{
  "encoder_arch": "resmlp",
  "train_examples": 90422,
  "image_size": 64,
  "horizontal_flip": true,
  "tokenizer": "word",
  "encoder_parallel_block": false,
  "encoder_drop_path": 0.1,
  "encoder_conv_stem": false,
  "decoder_mlp_ratio": 4,
  "decoder_layer_scale_init": 0.01,
  "decoder_parallel_block": false,
  "lr": 0.00093,
  "beta1": 0.9,
  "eps": 1e-08,
  "final_lr_fraction": 0
}
Rows from block 2 of the image encoder of a small image captioner, named by matrix and row number. Rows with one number belong to one neuron. Each number is 50 + 12 x the weight over its row's rms, rounded and kept within 0 to 99. All counts start at 0.
After each neuron's rows are labels from the 100 images, of 14976, where the neuron reaches its highest value: "place" is the part of the image that holds the peak. Only what is clearly more common there than usual is listed. The data: photos of plants and fungi (iNaturalist). In brackets: how many of the 100.
# fc1: MLP up (encoder.blocks.2.mlp.fc1.weight, 1280x320), inputs 160-319
# fc2: MLP down (encoder.blocks.2.mlp.fc2.weight, 320x1280, transposed), outputs 160-319

fc1.167:31 62 35 60 28 49 46 47 70 48 57 47 64 13 47 69 47 42 34 51 57 61 47 31 58 61 40 56 61 67 61 38 51 47 59 44 59 46 75 56 42 53 33 40 40 33 50 68 68 43 57 60 60 65 69 45 48 50 39 35 56 62 43 56 54 48 46 26 42 44 36 40 36 73 66 46 66 48 43 49 46 35 42 47 42 42 70 27 39 58 30 51 40 52 56 33 39 57 37 55 41 50 68 44 60 41 83 64 44 25 36 44 46 65 51 78 38 63 49 50 70 80 63 29 49 55 44 64 57 41 39 40 33 55 60 36 39 39 65 65 33 43 59 58 47 38 64 50 37 49 50 26 50 65 33 45 48 41 37 22
fc2.167:54 38 76 47 57 55 53 42 55 62 43 45 41 47 54 53 40 50 51 60 46 51 42 45 43 26 54 43 46 43 56 48 22 48 43 68 58 51 48 50 44 62 72 26 44 61 67 46 64 28 44 50 51 47 54 43 58 41 60 66 35 56 65 39 52 60 40 50 48 62 54 44 50 40 62 52 57 56 99 47 57 45 51 63 39 49 40 48 30 59 60 41 70 62 48 50 62 61 56 54 59 56 37 47 43 45 34 58 50 52 67 63 56 17 38 57 52 61 52 48 48 51 55 47 65 62 49 46 49 11 51 50 51 38 38 51 54 71 00 47 61 48 46 51 42 53 46 57 48 35 48 36 71 42 22 47 37 66 51 52
place: top left (33); bottom centre (31)

fc1.640:33 76 23 55 31 36 41 39 71 34 46 53 59 51 56 59 46 10 39 45 38 48 58 52 35 49 26 36 58 66 56 51 65 66 66 45 78 45 44 41 37 69 40 36 63 45 56 47 39 23 39 54 45 65 47 34 42 33 46 50 50 52 29 56 46 48 50 44 40 56 46 39 54 70 47 33 52 58 43 64 63 50 40 39 42 64 60 20 43 51 56 44 41 45 37 67 53 46 60 57 31 42 45 36 42 25 64 50 41 45 32 74 51 56 34 75 38 57 34 49 54 56 33 28 58 38 41 32 47 56 60 51 34 56 27 20 41 24 58 56 44 52 34 58 37 45 53 36 47 72 48 26 64 60 43 39 62 34 57 44
fc2.640:63 64 78 56 38 41 49 44 74 51 68 41 31 56 55 52 46 63 76 27 62 56 66 53 45 60 66 50 62 75 56 51 46 32 30 45 52 65 51 36 76 56 85 53 32 55 50 39 60 55 73 70 59 55 66 37 45 48 63 47 48 35 70 35 50 55 36 38 54 43 27 48 34 48 52 62 41 63 70 27 65 31 41 56 32 26 52 18 60 60 53 51 27 49 60 57 50 47 38 58 44 62 62 39 65 45 34 53 36 65 50 45 31 58 54 51 56 41 36 47 50 56 50 57 47 49 60 39 54 34 69 52 48 50 50 31 68 58 25 69 40 51 52 45 46 71 44 70 52 62 55 49 52 66 34 67 47 40 54 46
place: bottom right (58); bottom centre (39)

fc1.198:39 53 43 44 51 48 46 62 63 45 55 61 53 68 38 31 44 44 56 51 41 54 41 28 49 53 48 58 59 69 70 39 44 57 65 42 43 19 55 28 41 69 38 67 62 66 50 55 52 38 51 50 79 65 52 27 52 60 32 47 57 61 35 52 61 42 42 57 52 66 70 34 50 67 48 53 34 59 54 29 55 60 31 48 46 57 60 46 33 53 60 52 61 45 45 64 77 60 61 55 42 48 40 55 41 57 50 44 52 44 49 67 77 57 48 59 63 57 52 59 38 50 56 59 72 68 54 38 50 72 68 42 55 56 29 31 37 53 62 36 57 66 57 46 35 53 38 46 43 55 53 44 70 51 61 58 63 49 48 41
fc2.198:41 21 37 61 59 56 50 52 20 43 55 38 55 27 49 62 55 34 53 31 54 58 73 38 66 64 46 61 53 53 57 45 50 46 70 46 50 55 66 54 79 38 67 51 43 33 40 36 43 49 51 52 61 52 53 62 43 70 58 43 54 45 35 64 32 27 43 46 50 42 35 39 54 46 32 53 53 31 55 61 47 52 62 40 46 41 46 60 33 35 46 55 53 52 46 64 53 47 41 41 45 84 39 48 23 45 73 75 50 59 57 55 62 36 35 54 37 48 66 52 63 66 19 53 31 50 59 56 52 57 56 44 58 49 66 63 33 47 55 62 42 60 42 43 52 43 53 52 59 51 56 42 84 40 60 68 64 34 39 51
place: top centre (25)

fc1.99:51 45 39 55 45 22 27 47 60 43 51 53 41 57 54 62 66 26 38 75 35 47 56 43 56 37 47 47 64 46 51 76 70 70 78 45 68 43 45 44 44 64 50 29 65 46 68 52 50 56 19 47 57 66 57 47 57 49 77 49 61 55 51 66 64 53 51 35 63 59 55 30 48 68 43 33 56 48 34 59 28 68 47 42 52 75 77 54 31 40 46 41 67 29 54 58 61 69 55 67 48 38 52 33 29 57 67 31 48 54 50 61 45 55 57 53 31 52 51 54 36 57 41 33 69 40 52 59 50 47 45 46 49 18 25 25 48 39 72 54 47 52 49 43 45 62 61 47 66 60 42 56 65 46 54 64 53 42 42 29
fc2.99:53 64 62 49 49 52 47 47 53 53 61 29 16 36 66 51 61 38 39 57 36 65 36 47 55 35 31 40 51 39 58 39 34 53 65 30 42 40 53 35 42 59 46 34 57 34 54 47 39 42 16 28 59 60 65 37 62 33 31 79 52 48 45 42 50 48 28 45 43 63 62 42 40 43 38 40 41 50 49 62 54 65 65 63 57 39 47 52 53 39 47 35 60 33 64 48 49 67 50 36 47 41 49 36 51 66 54 33 48 48 55 63 56 40 42 63 46 62 53 63 47 38 64 77 67 69 61 61 46 30 51 39 40 35 57 40 72 58 33 47 43 66 60 49 50 49 74 69 42 70 47 33 73 45 39 67 40 43 54 30
place: top left (76)

fc1.96:60 43 45 39 48 38 51 42 49 43 53 59 31 58 42 28 61 41 49 70 59 46 68 41 60 45 39 35 41 56 56 64 54 53 53 54 60 26 62 36 38 56 38 70 74 50 53 65 30 60 43 44 57 62 38 37 38 60 50 34 66 38 36 74 62 60 73 52 60 53 67 26 50 56 65 59 44 55 43 26 38 58 59 38 37 76 55 56 46 66 59 40 44 44 47 35 51 52 29 59 28 22 31 54 58 68 50 41 60 50 46 53 46 50 27 75 41 84 73 53 33 58 46 57 39 58 34 33 43 58 52 57 48 46 49 39 53 50 67 42 54 45 83 57 46 39 59 67 38 55 51 31 50 47 54 29 59 32 66 57
fc2.96:32 52 41 54 67 59 46 30 22 64 63 41 30 49 52 64 51 54 44 43 58 54 53 36 59 58 33 55 50 46 38 57 55 64 85 19 51 71 58 58 64 56 52 58 62 28 36 34 35 62 66 51 63 35 61 51 68 57 48 40 58 54 60 60 34 60 70 14 38 47 42 32 49 66 40 38 67 36 58 50 50 74 57 43 42 62 61 42 40 30 32 52 22 33 25 60 55 50 44 51 53 62 48 47 48 42 79 63 59 48 53 26 52 53 27 47 26 54 72 49 81 70 39 48 46 40 64 48 49 52 70 48 55 44 76 44 55 43 56 60 47 48 58 32 55 57 80 50 55 61 56 37 73 48 49 56 55 48 38 32
place: top centre (26)

fc1.404:44 66 20 62 38 48 38 50 59 56 62 61 64 33 57 49 55 40 42 62 30 52 31 54 60 40 37 39 40 54 34 52 55 68 64 69 57 51 36 37 52 59 48 58 65 28 62 48 25 48 26 66 49 62 32 51 43 38 60 66 83 55 34 48 45 52 75 41 37 59 63 42 43 52 64 37 64 54 46 46 60 45 43 56 51 44 49 48 39 52 37 35 58 39 50 42 62 48 57 53 32 45 47 58 38 52 65 48 43 37 33 61 40 52 28 56 18 52 52 43 52 67 68 25 76 39 34 56 40 55 45 59 51 46 37 44 33 35 61 65 55 59 42 57 37 50 48 42 68 57 47 35 66 79 42 57 64 41 42 62
fc2.404:47 47 69 67 50 64 64 68 58 55 46 37 36 50 55 52 47 54 55 37 55 69 75 40 65 50 38 55 42 60 46 38 35 46 59 65 58 75 75 71 54 46 44 69 49 43 41 64 42 35 73 72 62 49 48 53 40 59 45 25 42 43 30 40 54 42 52 48 57 44 38 47 60 49 59 51 55 46 74 57 57 27 50 44 39 51 51 44 46 51 54 53 37 53 51 55 51 43 50 32 36 47 34 41 42 37 53 57 52 68 33 48 71 39 35 61 53 73 56 45 66 53 45 39 49 52 34 33 52 57 66 49 55 62 60 47 35 38 29 43 53 50 53 47 59 47 56 66 56 57 51 31 53 75 38 49 40 37 40 33
place: bottom centre (45)

fc1.327:50 39 42 48 45 22 34 52 44 68 47 83 51 49 41 54 48 41 41 44 44 42 50 47 68 35 45 51 42 51 60 35 46 44 60 39 58 38 52 39 29 48 53 53 58 41 47 42 51 47 43 39 73 67 20 22 61 45 69 66 52 47 40 71 70 46 57 61 51 63 65 36 52 63 61 37 50 58 36 65 59 50 67 48 54 66 39 49 25 11 45 51 65 19 55 45 42 73 71 57 51 57 35 58 53 54 60 43 49 48 45 55 65 44 47 55 51 57 37 27 53 33 46 54 48 49 57 41 51 67 79 57 60 36 47 52 43 44 85 26 54 46 56 40 46 56 54 48 54 48 36 41 69 36 59 40 51 44 65 54
fc2.327:62 65 65 43 51 40 51 26 64 28 68 33 44 41 52 54 30 47 55 44 61 56 53 65 51 50 53 41 61 51 50 45 45 29 51 57 62 59 53 19 59 56 58 61 55 57 66 45 33 27 29 63 48 49 59 48 39 52 57 56 59 48 66 38 42 51 30 21 64 52 36 33 37 67 43 55 28 54 62 34 62 61 40 68 43 58 47 63 53 45 48 56 60 37 43 53 46 62 52 47 42 61 47 33 47 46 39 46 37 62 59 35 40 43 58 57 72 38 41 65 39 56 31 79 57 48 48 46 42 46 25 50 34 39 40 41 60 38 33 58 55 48 42 61 55 57 53 59 44 62 63 37 60 50 43 71 68 29 51 33
place: bottom right (69)

fc1.619:51 53 48 55 58 56 34 43 54 37 62 60 65 70 35 48 49 37 36 41 35 31 50 68 47 32 43 48 57 43 49 48 29 49 59 50 74 48 43 40 44 67 66 48 57 53 72 37 40 41 54 57 57 49 41 21 67 33 73 63 54 67 45 55 47 51 63 41 28 57 45 44 49 50 55 41 44 63 57 64 64 60 47 61 54 52 45 52 24 50 53 61 44 45 36 60 53 86 55 65 58 50 48 38 50 57 47 53 70 45 80 61 48 38 54 48 53 56 32 18 58 47 45 58 81 46 56 45 30 63 75 53 46 49 31 46 50 50 45 57 42 61 59 56 62 63 44 48 63 61 48 45 58 57 43 48 61 56 65 59
fc2.619:62 19 69 57 66 51 54 56 47 65 52 57 25 42 62 51 46 37 52 64 48 48 58 44 53 24 41 47 42 43 47 51 23 51 43 51 61 61 55 58 72 53 58 64 27 57 51 55 57 37 46 57 56 50 51 41 65 54 49 34 43 49 49 33 51 44 43 15 63 56 50 42 51 76 50 53 55 53 99 32 50 58 52 55 51 57 54 53 43 47 52 45 66 51 57 58 56 58 34 50 64 50 38 48 25 49 49 61 40 45 52 47 62 28 43 52 45 70 73 51 56 56 52 47 57 54 40 57 31 33 42 65 16 52 56 37 35 58 12 64 56 63 47 55 62 46 36 89 52 45 38 41 71 44 34 43 44 58 52 46
place: top centre (32)

fc1.219:32 50 40 50 56 50 42 48 44 63 43 43 58 45 47 48 51 62 41 39 40 41 46 43 59 56 27 46 49 45 54 65 68 69 68 19 57 28 58 52 55 65 45 42 56 58 44 53 60 38 57 59 53 57 52 45 56 49 54 75 56 55 58 52 55 49 64 34 42 52 31 29 59 52 40 34 54 73 44 43 49 37 54 54 61 56 48 39 44 39 29 51 43 55 48 50 55 65 55 74 47 39 50 57 56 36 64 37 36 54 23 49 57 48 33 38 24 63 58 36 48 49 34 31 63 49 50 33 65 61 70 51 49 31 52 41 31 19 66 48 58 68 53 55 54 55 63 55 49 56 33 21 56 61 40 61 48 48 41 43
fc2.219:50 28 57 25 54 77 27 39 21 46 60 54 63 55 53 41 52 49 56 55 46 43 44 60 50 41 54 52 36 35 41 70 46 68 40 45 46 55 34 54 89 36 62 61 60 54 48 45 62 56 48 49 10 40 46 74 49 45 35 55 47 42 47 34 45 52 59 43 52 46 46 62 46 45 46 64 53 50 96 57 49 37 67 46 47 41 71 41 68 51 59 41 55 43 41 66 60 43 51 58 42 42 50 46 46 41 46 48 35 58 43 47 46 47 39 42 34 58 54 67 45 37 54 46 85 42 40 61 44 50 54 43 57 40 41 46 50 50 15 49 47 26 49 38 54 50 42 81 56 63 47 56 47 40 33 60 49 54 53 53
place: bottom centre (29)

fc1.662:54 59 48 64 43 55 45 58 83 51 40 66 43 43 51 51 54 55 45 51 42 51 35 23 57 49 50 51 44 58 65 45 36 42 47 57 54 45 39 39 25 81 36 56 46 68 62 60 52 47 48 34 63 64 60 61 69 50 61 55 46 62 40 52 75 54 48 63 51 67 65 53 20 66 71 44 64 63 45 47 24 44 38 49 61 54 50 47 40 68 48 54 52 48 66 43 37 41 52 42 54 47 54 54 56 74 61 47 60 47 46 64 53 55 67 57 53 60 51 64 62 52 62 31 59 42 56 50 47 44 55 78 60 55 46 55 78 61 61 45 57 65 66 76 54 50 42 40 59 47 32 48 53 64 48 39 43 63 43 41
fc2.662:42 41 47 72 62 71 45 45 36 49 57 37 55 38 50 47 43 50 31 31 28 60 64 30 54 32 36 67 32 38 50 40 50 62 78 47 51 63 53 43 63 47 48 35 53 38 43 70 50 35 43 51 38 43 51 71 64 48 54 51 39 53 55 49 45 38 29 30 50 60 41 47 52 70 40 33 75 46 66 44 42 54 51 54 51 54 58 39 47 42 38 54 54 58 54 57 35 49 47 51 59 46 36 46 49 66 81 61 50 46 51 46 82 40 47 46 47 48 62 53 44 51 48 59 58 46 51 79 50 45 45 57 44 46 46 36 47 54 39 38 45 49 38 43 26 57 81 70 59 51 41 54 48 59 22 48 31 50 44 30
place: top left (54)

fc1.516:49 56 42 45 50 57 30 57 80 59 52 66 66 76 47 38 69 42 52 55 33 41 45 42 62 57 47 48 60 46 70 69 39 67 53 44 52 32 24 38 35 64 41 49 52 64 67 49 56 32 46 23 45 70 44 60 38 48 44 84 60 58 40 53 64 43 42 53 41 65 55 55 41 59 66 46 53 60 36 68 28 50 43 37 67 48 59 53 54 53 55 52 60 45 61 34 70 48 64 41 36 40 59 58 45 57 57 35 53 44 47 91 61 61 49 51 60 58 40 56 37 49 57 38 67 64 56 46 58 66 54 54 57 56 52 52 66 57 59 35 52 43 57 74 45 37 49 51 48 52 56 53 74 35 61 45 71 41 62 51
fc2.516:49 55 44 53 49 45 55 39 20 62 65 39 14 47 49 48 46 52 43 53 70 50 69 49 51 31 44 52 48 57 41 53 39 66 88 37 44 63 65 68 63 32 51 53 65 06 42 42 32 57 60 50 65 50 53 66 50 39 53 39 58 59 54 57 51 62 57 15 37 50 56 45 53 50 51 41 51 56 85 55 51 51 63 40 37 66 52 40 52 34 42 38 36 49 33 49 58 47 54 53 42 60 38 40 54 52 65 41 53 56 34 25 43 61 33 51 36 75 67 56 69 56 56 52 55 45 51 46 35 53 62 52 50 30 65 29 47 37 15 53 54 50 49 32 55 56 66 52 50 51 44 15 70 64 43 63 43 52 36 36
place: bottom right (67); bottom centre (33)

fc1.331:64 67 39 55 41 40 37 56 57 83 60 61 38 50 61 35 71 55 26 68 54 43 49 31 60 55 26 36 44 42 62 68 54 50 60 48 57 57 50 67 45 61 43 44 56 34 35 44 58 69 28 59 51 67 49 59 47 41 56 49 72 47 45 73 62 43 55 52 26 53 37 19 40 53 80 53 40 73 36 64 63 44 42 51 60 50 39 40 36 64 54 52 35 35 53 34 53 58 42 52 31 48 38 52 58 35 65 47 57 50 30 54 27 49 40 59 48 52 55 29 60 36 67 13 60 52 59 44 57 53 74 75 49 45 46 39 35 40 77 41 61 73 47 61 72 43 58 39 55 47 38 29 60 76 31 52 49 43 50 50
fc2.331:44 40 30 62 62 49 57 54 35 53 50 46 41 53 60 42 82 70 72 48 48 54 41 61 63 67 37 50 36 43 46 36 75 64 53 61 30 53 60 74 70 32 39 41 58 69 60 64 63 68 52 61 62 59 47 60 36 58 42 28 70 54 39 70 55 30 67 68 53 50 44 58 81 33 38 62 50 45 41 43 54 38 54 47 55 43 47 41 51 46 52 54 62 65 58 51 66 48 46 36 34 46 65 56 32 34 79 60 51 50 28 43 60 46 19 34 52 53 71 44 44 51 54 52 43 69 41 40 48 51 36 54 47 41 39 47 33 34 63 48 43 61 40 42 45 51 67 54 59 54 42 63 60 57 57 43 47 38 25 36
place: bottom centre (28)

fc1.340:45 39 44 60 48 28 55 59 23 56 54 52 49 44 58 49 53 42 51 52 57 57 55 36 76 56 34 50 61 60 37 38 61 38 64 37 49 50 60 60 37 49 42 56 73 41 41 39 42 58 58 35 61 60 44 48 42 61 63 50 45 55 43 65 51 57 62 44 16 50 39 42 66 32 63 45 67 47 47 65 45 58 55 36 60 42 47 39 40 43 47 51 47 34 52 34 43 49 63 47 42 59 61 68 50 39 54 67 58 63 44 66 63 59 42 55 44 72 51 26 56 43 67 36 37 78 57 59 50 72 82 57 49 60 61 59 26 30 59 60 45 61 62 56 69 37 51 34 38 44 49 36 73 53 49 24 53 44 46 57
fc2.340:41 20 52 48 50 36 47 62 11 50 35 56 56 54 52 55 45 36 44 44 44 39 43 46 75 46 52 36 69 56 53 35 49 37 55 44 44 30 59 71 27 54 50 47 48 46 54 36 74 57 65 45 54 61 44 44 55 57 52 58 54 49 53 59 55 53 71 50 39 39 37 57 49 28 74 46 61 45 41 54 46 47 71 50 52 54 49 47 50 48 55 57 52 35 53 29 27 52 52 43 50 52 64 65 72 60 47 51 51 50 52 58 51 59 52 48 46 78 40 45 57 41 65 50 35 72 47 46 65 61 77 49 70 45 83 66 49 57 48 73 35 24 61 51 70 37 49 27 39 41 38 16 51 26 59 28 40 55 61 56
place: bottom centre (32); top centre (29)

fc1.548:36 53 44 51 43 50 31 43 48 58 60 61 54 48 50 76 33 44 32 42 44 44 57 45 56 62 31 42 65 66 65 25 52 35 71 27 72 39 60 47 17 63 42 43 68 21 60 43 38 33 57 60 52 63 39 27 36 57 47 50 56 59 33 59 43 50 57 36 16 44 39 43 38 55 72 41 54 50 47 67 58 56 52 46 47 57 60 45 33 42 48 48 38 20 48 37 23 57 42 73 39 53 63 67 73 35 60 67 50 42 43 48 56 69 51 80 40 72 31 33 72 63 60 47 41 53 45 53 61 74 77 44 49 64 65 41 42 39 63 68 42 52 66 55 53 35 45 39 40 36 62 29 62 36 43 29 58 42 50 50
fc2.548:59 35 67 43 55 39 39 49 58 61 44 61 42 59 52 57 51 62 45 45 22 51 55 40 63 32 58 48 48 57 70 47 00 35 39 40 51 50 44 54 40 67 50 60 45 70 71 60 55 22 57 46 56 54 45 47 58 64 63 50 39 50 43 43 48 52 32 38 35 54 43 46 29 48 64 69 45 59 98 56 48 62 62 58 41 49 47 56 37 45 64 44 55 38 61 39 39 62 52 52 62 57 55 66 63 50 25 51 53 48 65 67 62 33 69 50 51 68 37 32 37 55 49 48 50 71 48 41 55 54 71 55 70 52 61 52 54 84 14 44 52 34 59 54 36 48 36 64 48 48 52 34 69 32 36 48 53 68 63 60
place: top centre (28)

fc1.270:57 34 48 51 49 21 49 52 30 58 57 73 55 41 52 61 49 38 50 53 45 53 54 43 74 61 41 45 70 51 45 38 49 29 53 38 57 43 55 75 31 48 42 44 80 38 56 31 49 47 61 51 62 66 33 48 43 56 64 56 52 66 36 56 63 41 65 45 26 44 37 47 79 40 65 51 61 58 51 67 44 51 66 33 48 44 43 43 44 38 49 49 52 38 59 21 34 54 53 52 41 53 59 76 61 52 41 61 49 59 47 60 64 56 41 55 47 80 42 20 59 42 60 51 29 77 61 63 54 78 73 60 59 57 69 54 37 35 56 55 45 49 75 51 67 29 53 44 40 38 54 39 59 40 43 22 55 49 59 63
fc2.270:35 22 74 46 46 45 42 34 23 64 58 47 46 50 54 60 33 44 42 41 43 36 67 38 66 43 40 51 73 53 56 35 47 32 58 33 53 38 57 63 31 60 57 66 54 43 46 42 55 36 65 46 61 58 42 38 45 67 63 55 53 47 60 51 41 50 54 08 50 40 40 57 51 45 67 41 59 45 59 50 47 64 66 45 48 63 41 47 52 27 42 52 56 27 53 39 29 57 48 49 51 56 67 73 71 54 52 58 45 49 46 46 59 59 44 52 60 81 40 43 59 48 56 57 47 80 45 57 63 52 71 43 58 52 81 63 48 51 26 57 37 32 63 46 56 48 52 50 42 38 49 16 75 20 52 39 49 44 51 47
place: top centre (28)

fc1.427:51 56 46 50 47 49 40 59 60 52 39 71 67 52 52 45 54 65 42 57 34 55 30 39 60 44 51 45 37 43 59 68 29 63 48 55 50 46 41 32 33 51 44 54 50 61 48 55 61 51 53 35 34 68 54 82 73 34 61 73 48 59 44 53 88 54 71 61 50 56 45 58 61 50 61 42 59 65 49 49 10 40 56 45 67 52 51 55 50 59 43 44 49 48 61 40 36 38 50 79 62 36 51 50 62 64 65 27 42 41 35 63 37 38 46 56 52 66 44 55 42 34 62 30 73 52 31 68 47 43 54 78 71 32 61 48 52 57 60 39 62 45 51 58 52 49 49 55 61 52 26 60 60 61 42 34 54 60 55 59
fc2.427:46 36 63 46 48 45 43 34 20 57 66 24 45 52 58 48 48 23 42 48 48 56 60 32 56 27 53 45 55 49 38 55 47 58 67 38 57 71 48 59 61 41 78 52 43 44 25 50 53 55 55 31 42 43 60 46 61 42 48 63 43 54 97 43 48 54 25 39 63 61 48 47 44 61 33 35 57 50 70 53 53 48 64 45 58 41 40 29 63 37 49 44 50 69 55 58 41 53 58 61 58 51 40 35 44 68 56 37 40 56 38 44 54 55 56 56 43 61 75 62 62 45 39 55 54 43 58 65 48 39 62 34 47 23 53 35 48 61 24 47 51 66 54 44 52 62 55 55 43 44 42 38 69 54 25 48 32 59 48 34
place: top left (47)

fc1.146:42 49 58 56 45 21 49 36 59 70 72 54 49 63 54 61 50 38 47 41 49 21 78 49 60 41 40 39 81 47 59 74 54 45 53 42 63 48 54 57 35 57 56 41 53 60 77 63 43 51 47 65 39 62 52 32 47 41 50 53 73 64 51 65 75 52 38 40 54 48 61 44 70 58 47 49 49 81 32 41 55 58 42 58 66 58 26 48 32 45 37 44 72 65 53 53 51 61 49 55 35 38 50 59 64 52 59 36 47 47 48 59 47 59 43 47 54 65 46 48 48 46 48 51 58 55 71 70 58 54 47 64 46 32 48 32 46 49 41 54 45 65 52 68 42 63 47 32 50 49 43 36 62 48 38 41 63 48 49 52
fc2.146:69 51 70 51 47 47 46 58 49 71 50 67 32 27 46 41 56 34 43 45 44 36 50 42 60 31 55 59 48 24 46 55 19 35 44 44 63 54 50 46 44 59 31 69 30 39 56 41 44 38 28 47 64 53 51 30 57 49 57 43 45 52 55 33 58 44 35 29 63 52 60 49 38 77 78 56 43 65 76 38 52 59 49 50 57 47 48 49 67 45 49 54 48 49 51 46 44 50 34 50 53 48 29 42 35 76 40 48 42 50 41 61 34 56 70 64 43 54 68 62 62 56 57 50 52 43 55 54 49 40 42 56 34 65 43 55 55 62 10 45 59 56 65 50 41 40 38 56 45 45 40 33 58 67 48 46 39 71 50 40
place: bottom right (56)

fc1.584:52 58 36 53 41 62 43 54 63 52 39 66 56 34 34 38 52 52 40 46 50 40 40 38 54 58 42 56 38 53 56 59 41 72 45 47 61 34 41 27 40 43 34 45 36 56 58 42 49 48 55 50 46 65 49 59 54 35 22 74 58 51 39 41 71 54 41 67 36 72 63 47 40 53 59 37 35 57 53 53 20 34 48 41 72 38 37 51 62 66 47 57 52 61 53 40 58 36 52 67 50 56 43 52 41 51 51 51 61 48 37 91 48 44 49 55 38 46 56 47 39 38 47 30 56 71 34 49 34 46 55 85 42 46 37 46 18 59 54 33 43 64 58 74 42 43 54 38 59 58 31 56 56 65 70 26 58 45 50 49
fc2.584:48 33 65 48 40 53 53 26 24 57 64 40 37 41 64 37 36 37 41 61 49 47 79 42 49 26 39 46 65 29 39 56 46 56 58 50 50 55 46 42 68 33 57 49 61 26 35 51 52 36 22 43 40 47 39 59 40 46 47 63 55 45 62 31 46 44 31 24 73 50 66 48 59 72 57 45 51 49 73 55 46 35 56 50 46 64 36 43 64 28 40 48 67 65 55 66 48 38 43 46 45 52 30 46 47 60 48 41 40 51 35 37 53 53 55 47 53 73 65 65 58 35 59 61 55 46 52 72 46 33 44 55 30 44 47 47 44 47 12 35 39 54 42 45 51 62 63 53 52 48 36 38 67 55 44 53 35 44 48 39
place: bottom right (36)

fc1.483:51 62 44 48 50 60 46 49 50 39 66 52 53 66 46 36 69 43 44 55 36 30 47 68 48 47 37 43 58 36 52 45 34 55 53 42 50 39 43 49 52 76 57 39 68 52 62 37 39 53 49 47 52 50 48 00 63 37 36 70 62 55 41 62 48 61 54 38 44 61 49 40 49 42 53 39 24 67 48 52 76 61 55 69 52 59 48 63 08 48 54 53 56 51 37 55 61 95 54 53 47 57 44 53 60 54 41 44 62 59 69 56 52 43 39 50 52 58 48 34 56 42 54 66 64 56 55 45 40 58 74 61 51 49 42 52 58 47 54 45 53 63 56 46 58 59 55 51 43 65 59 46 62 49 54 53 83 51 62 60
fc2.483:52 39 49 55 55 58 43 46 50 55 58 46 39 54 48 45 56 40 46 59 44 50 62 42 56 22 42 43 52 51 52 44 02 47 52 40 64 53 51 47 57 55 64 52 37 55 53 61 73 49 47 48 53 56 67 46 64 45 42 47 50 57 48 49 68 48 37 31 48 63 35 41 42 56 58 59 50 58 99 51 50 51 50 47 70 40 62 47 40 52 50 45 57 31 68 47 50 57 36 56 58 51 46 31 17 42 50 51 38 45 56 56 54 22 36 56 35 64 70 48 40 61 46 46 60 70 34 49 39 27 64 55 42 43 60 47 52 63 13 56 53 63 54 57 43 49 60 76 53 51 35 41 86 39 13 45 41 49 40 52
place: centre (25)

fc1.702:56 67 38 74 51 56 49 47 44 54 56 52 54 34 40 47 62 44 42 47 36 58 33 54 58 56 49 53 54 48 37 38 28 70 54 42 52 46 54 56 55 69 53 40 52 41 51 48 56 55 67 60 69 54 59 30 65 22 35 57 53 56 51 60 62 68 56 37 47 79 47 33 56 37 48 46 55 67 49 47 60 55 61 65 55 28 60 55 17 53 50 44 57 59 59 40 66 79 42 61 45 74 60 39 46 47 60 63 54 49 73 52 53 41 34 67 42 60 56 32 55 59 47 45 50 52 57 63 32 47 75 69 43 51 66 34 51 60 56 62 61 50 57 41 38 45 65 57 41 82 54 57 61 61 50 46 76 67 57 47
fc2.702:73 35 51 46 53 51 44 54 41 40 46 61 41 31 60 53 44 47 33 45 38 71 50 48 49 36 32 44 47 49 42 46 07 54 42 38 59 46 52 56 59 55 55 59 34 39 45 48 49 38 28 52 45 36 49 56 68 46 58 54 34 63 33 41 57 35 48 40 63 65 45 40 47 61 51 61 57 53 99 67 45 50 63 60 42 57 51 66 32 49 55 42 52 43 53 62 43 50 42 53 71 61 34 46 39 49 41 59 35 58 60 55 62 19 45 57 55 65 50 66 48 49 50 50 59 55 62 50 38 48 61 80 51 58 69 39 39 57 22 48 69 51 41 56 58 47 44 61 56 37 43 40 68 42 33 44 52 60 73 60
place: top centre (33)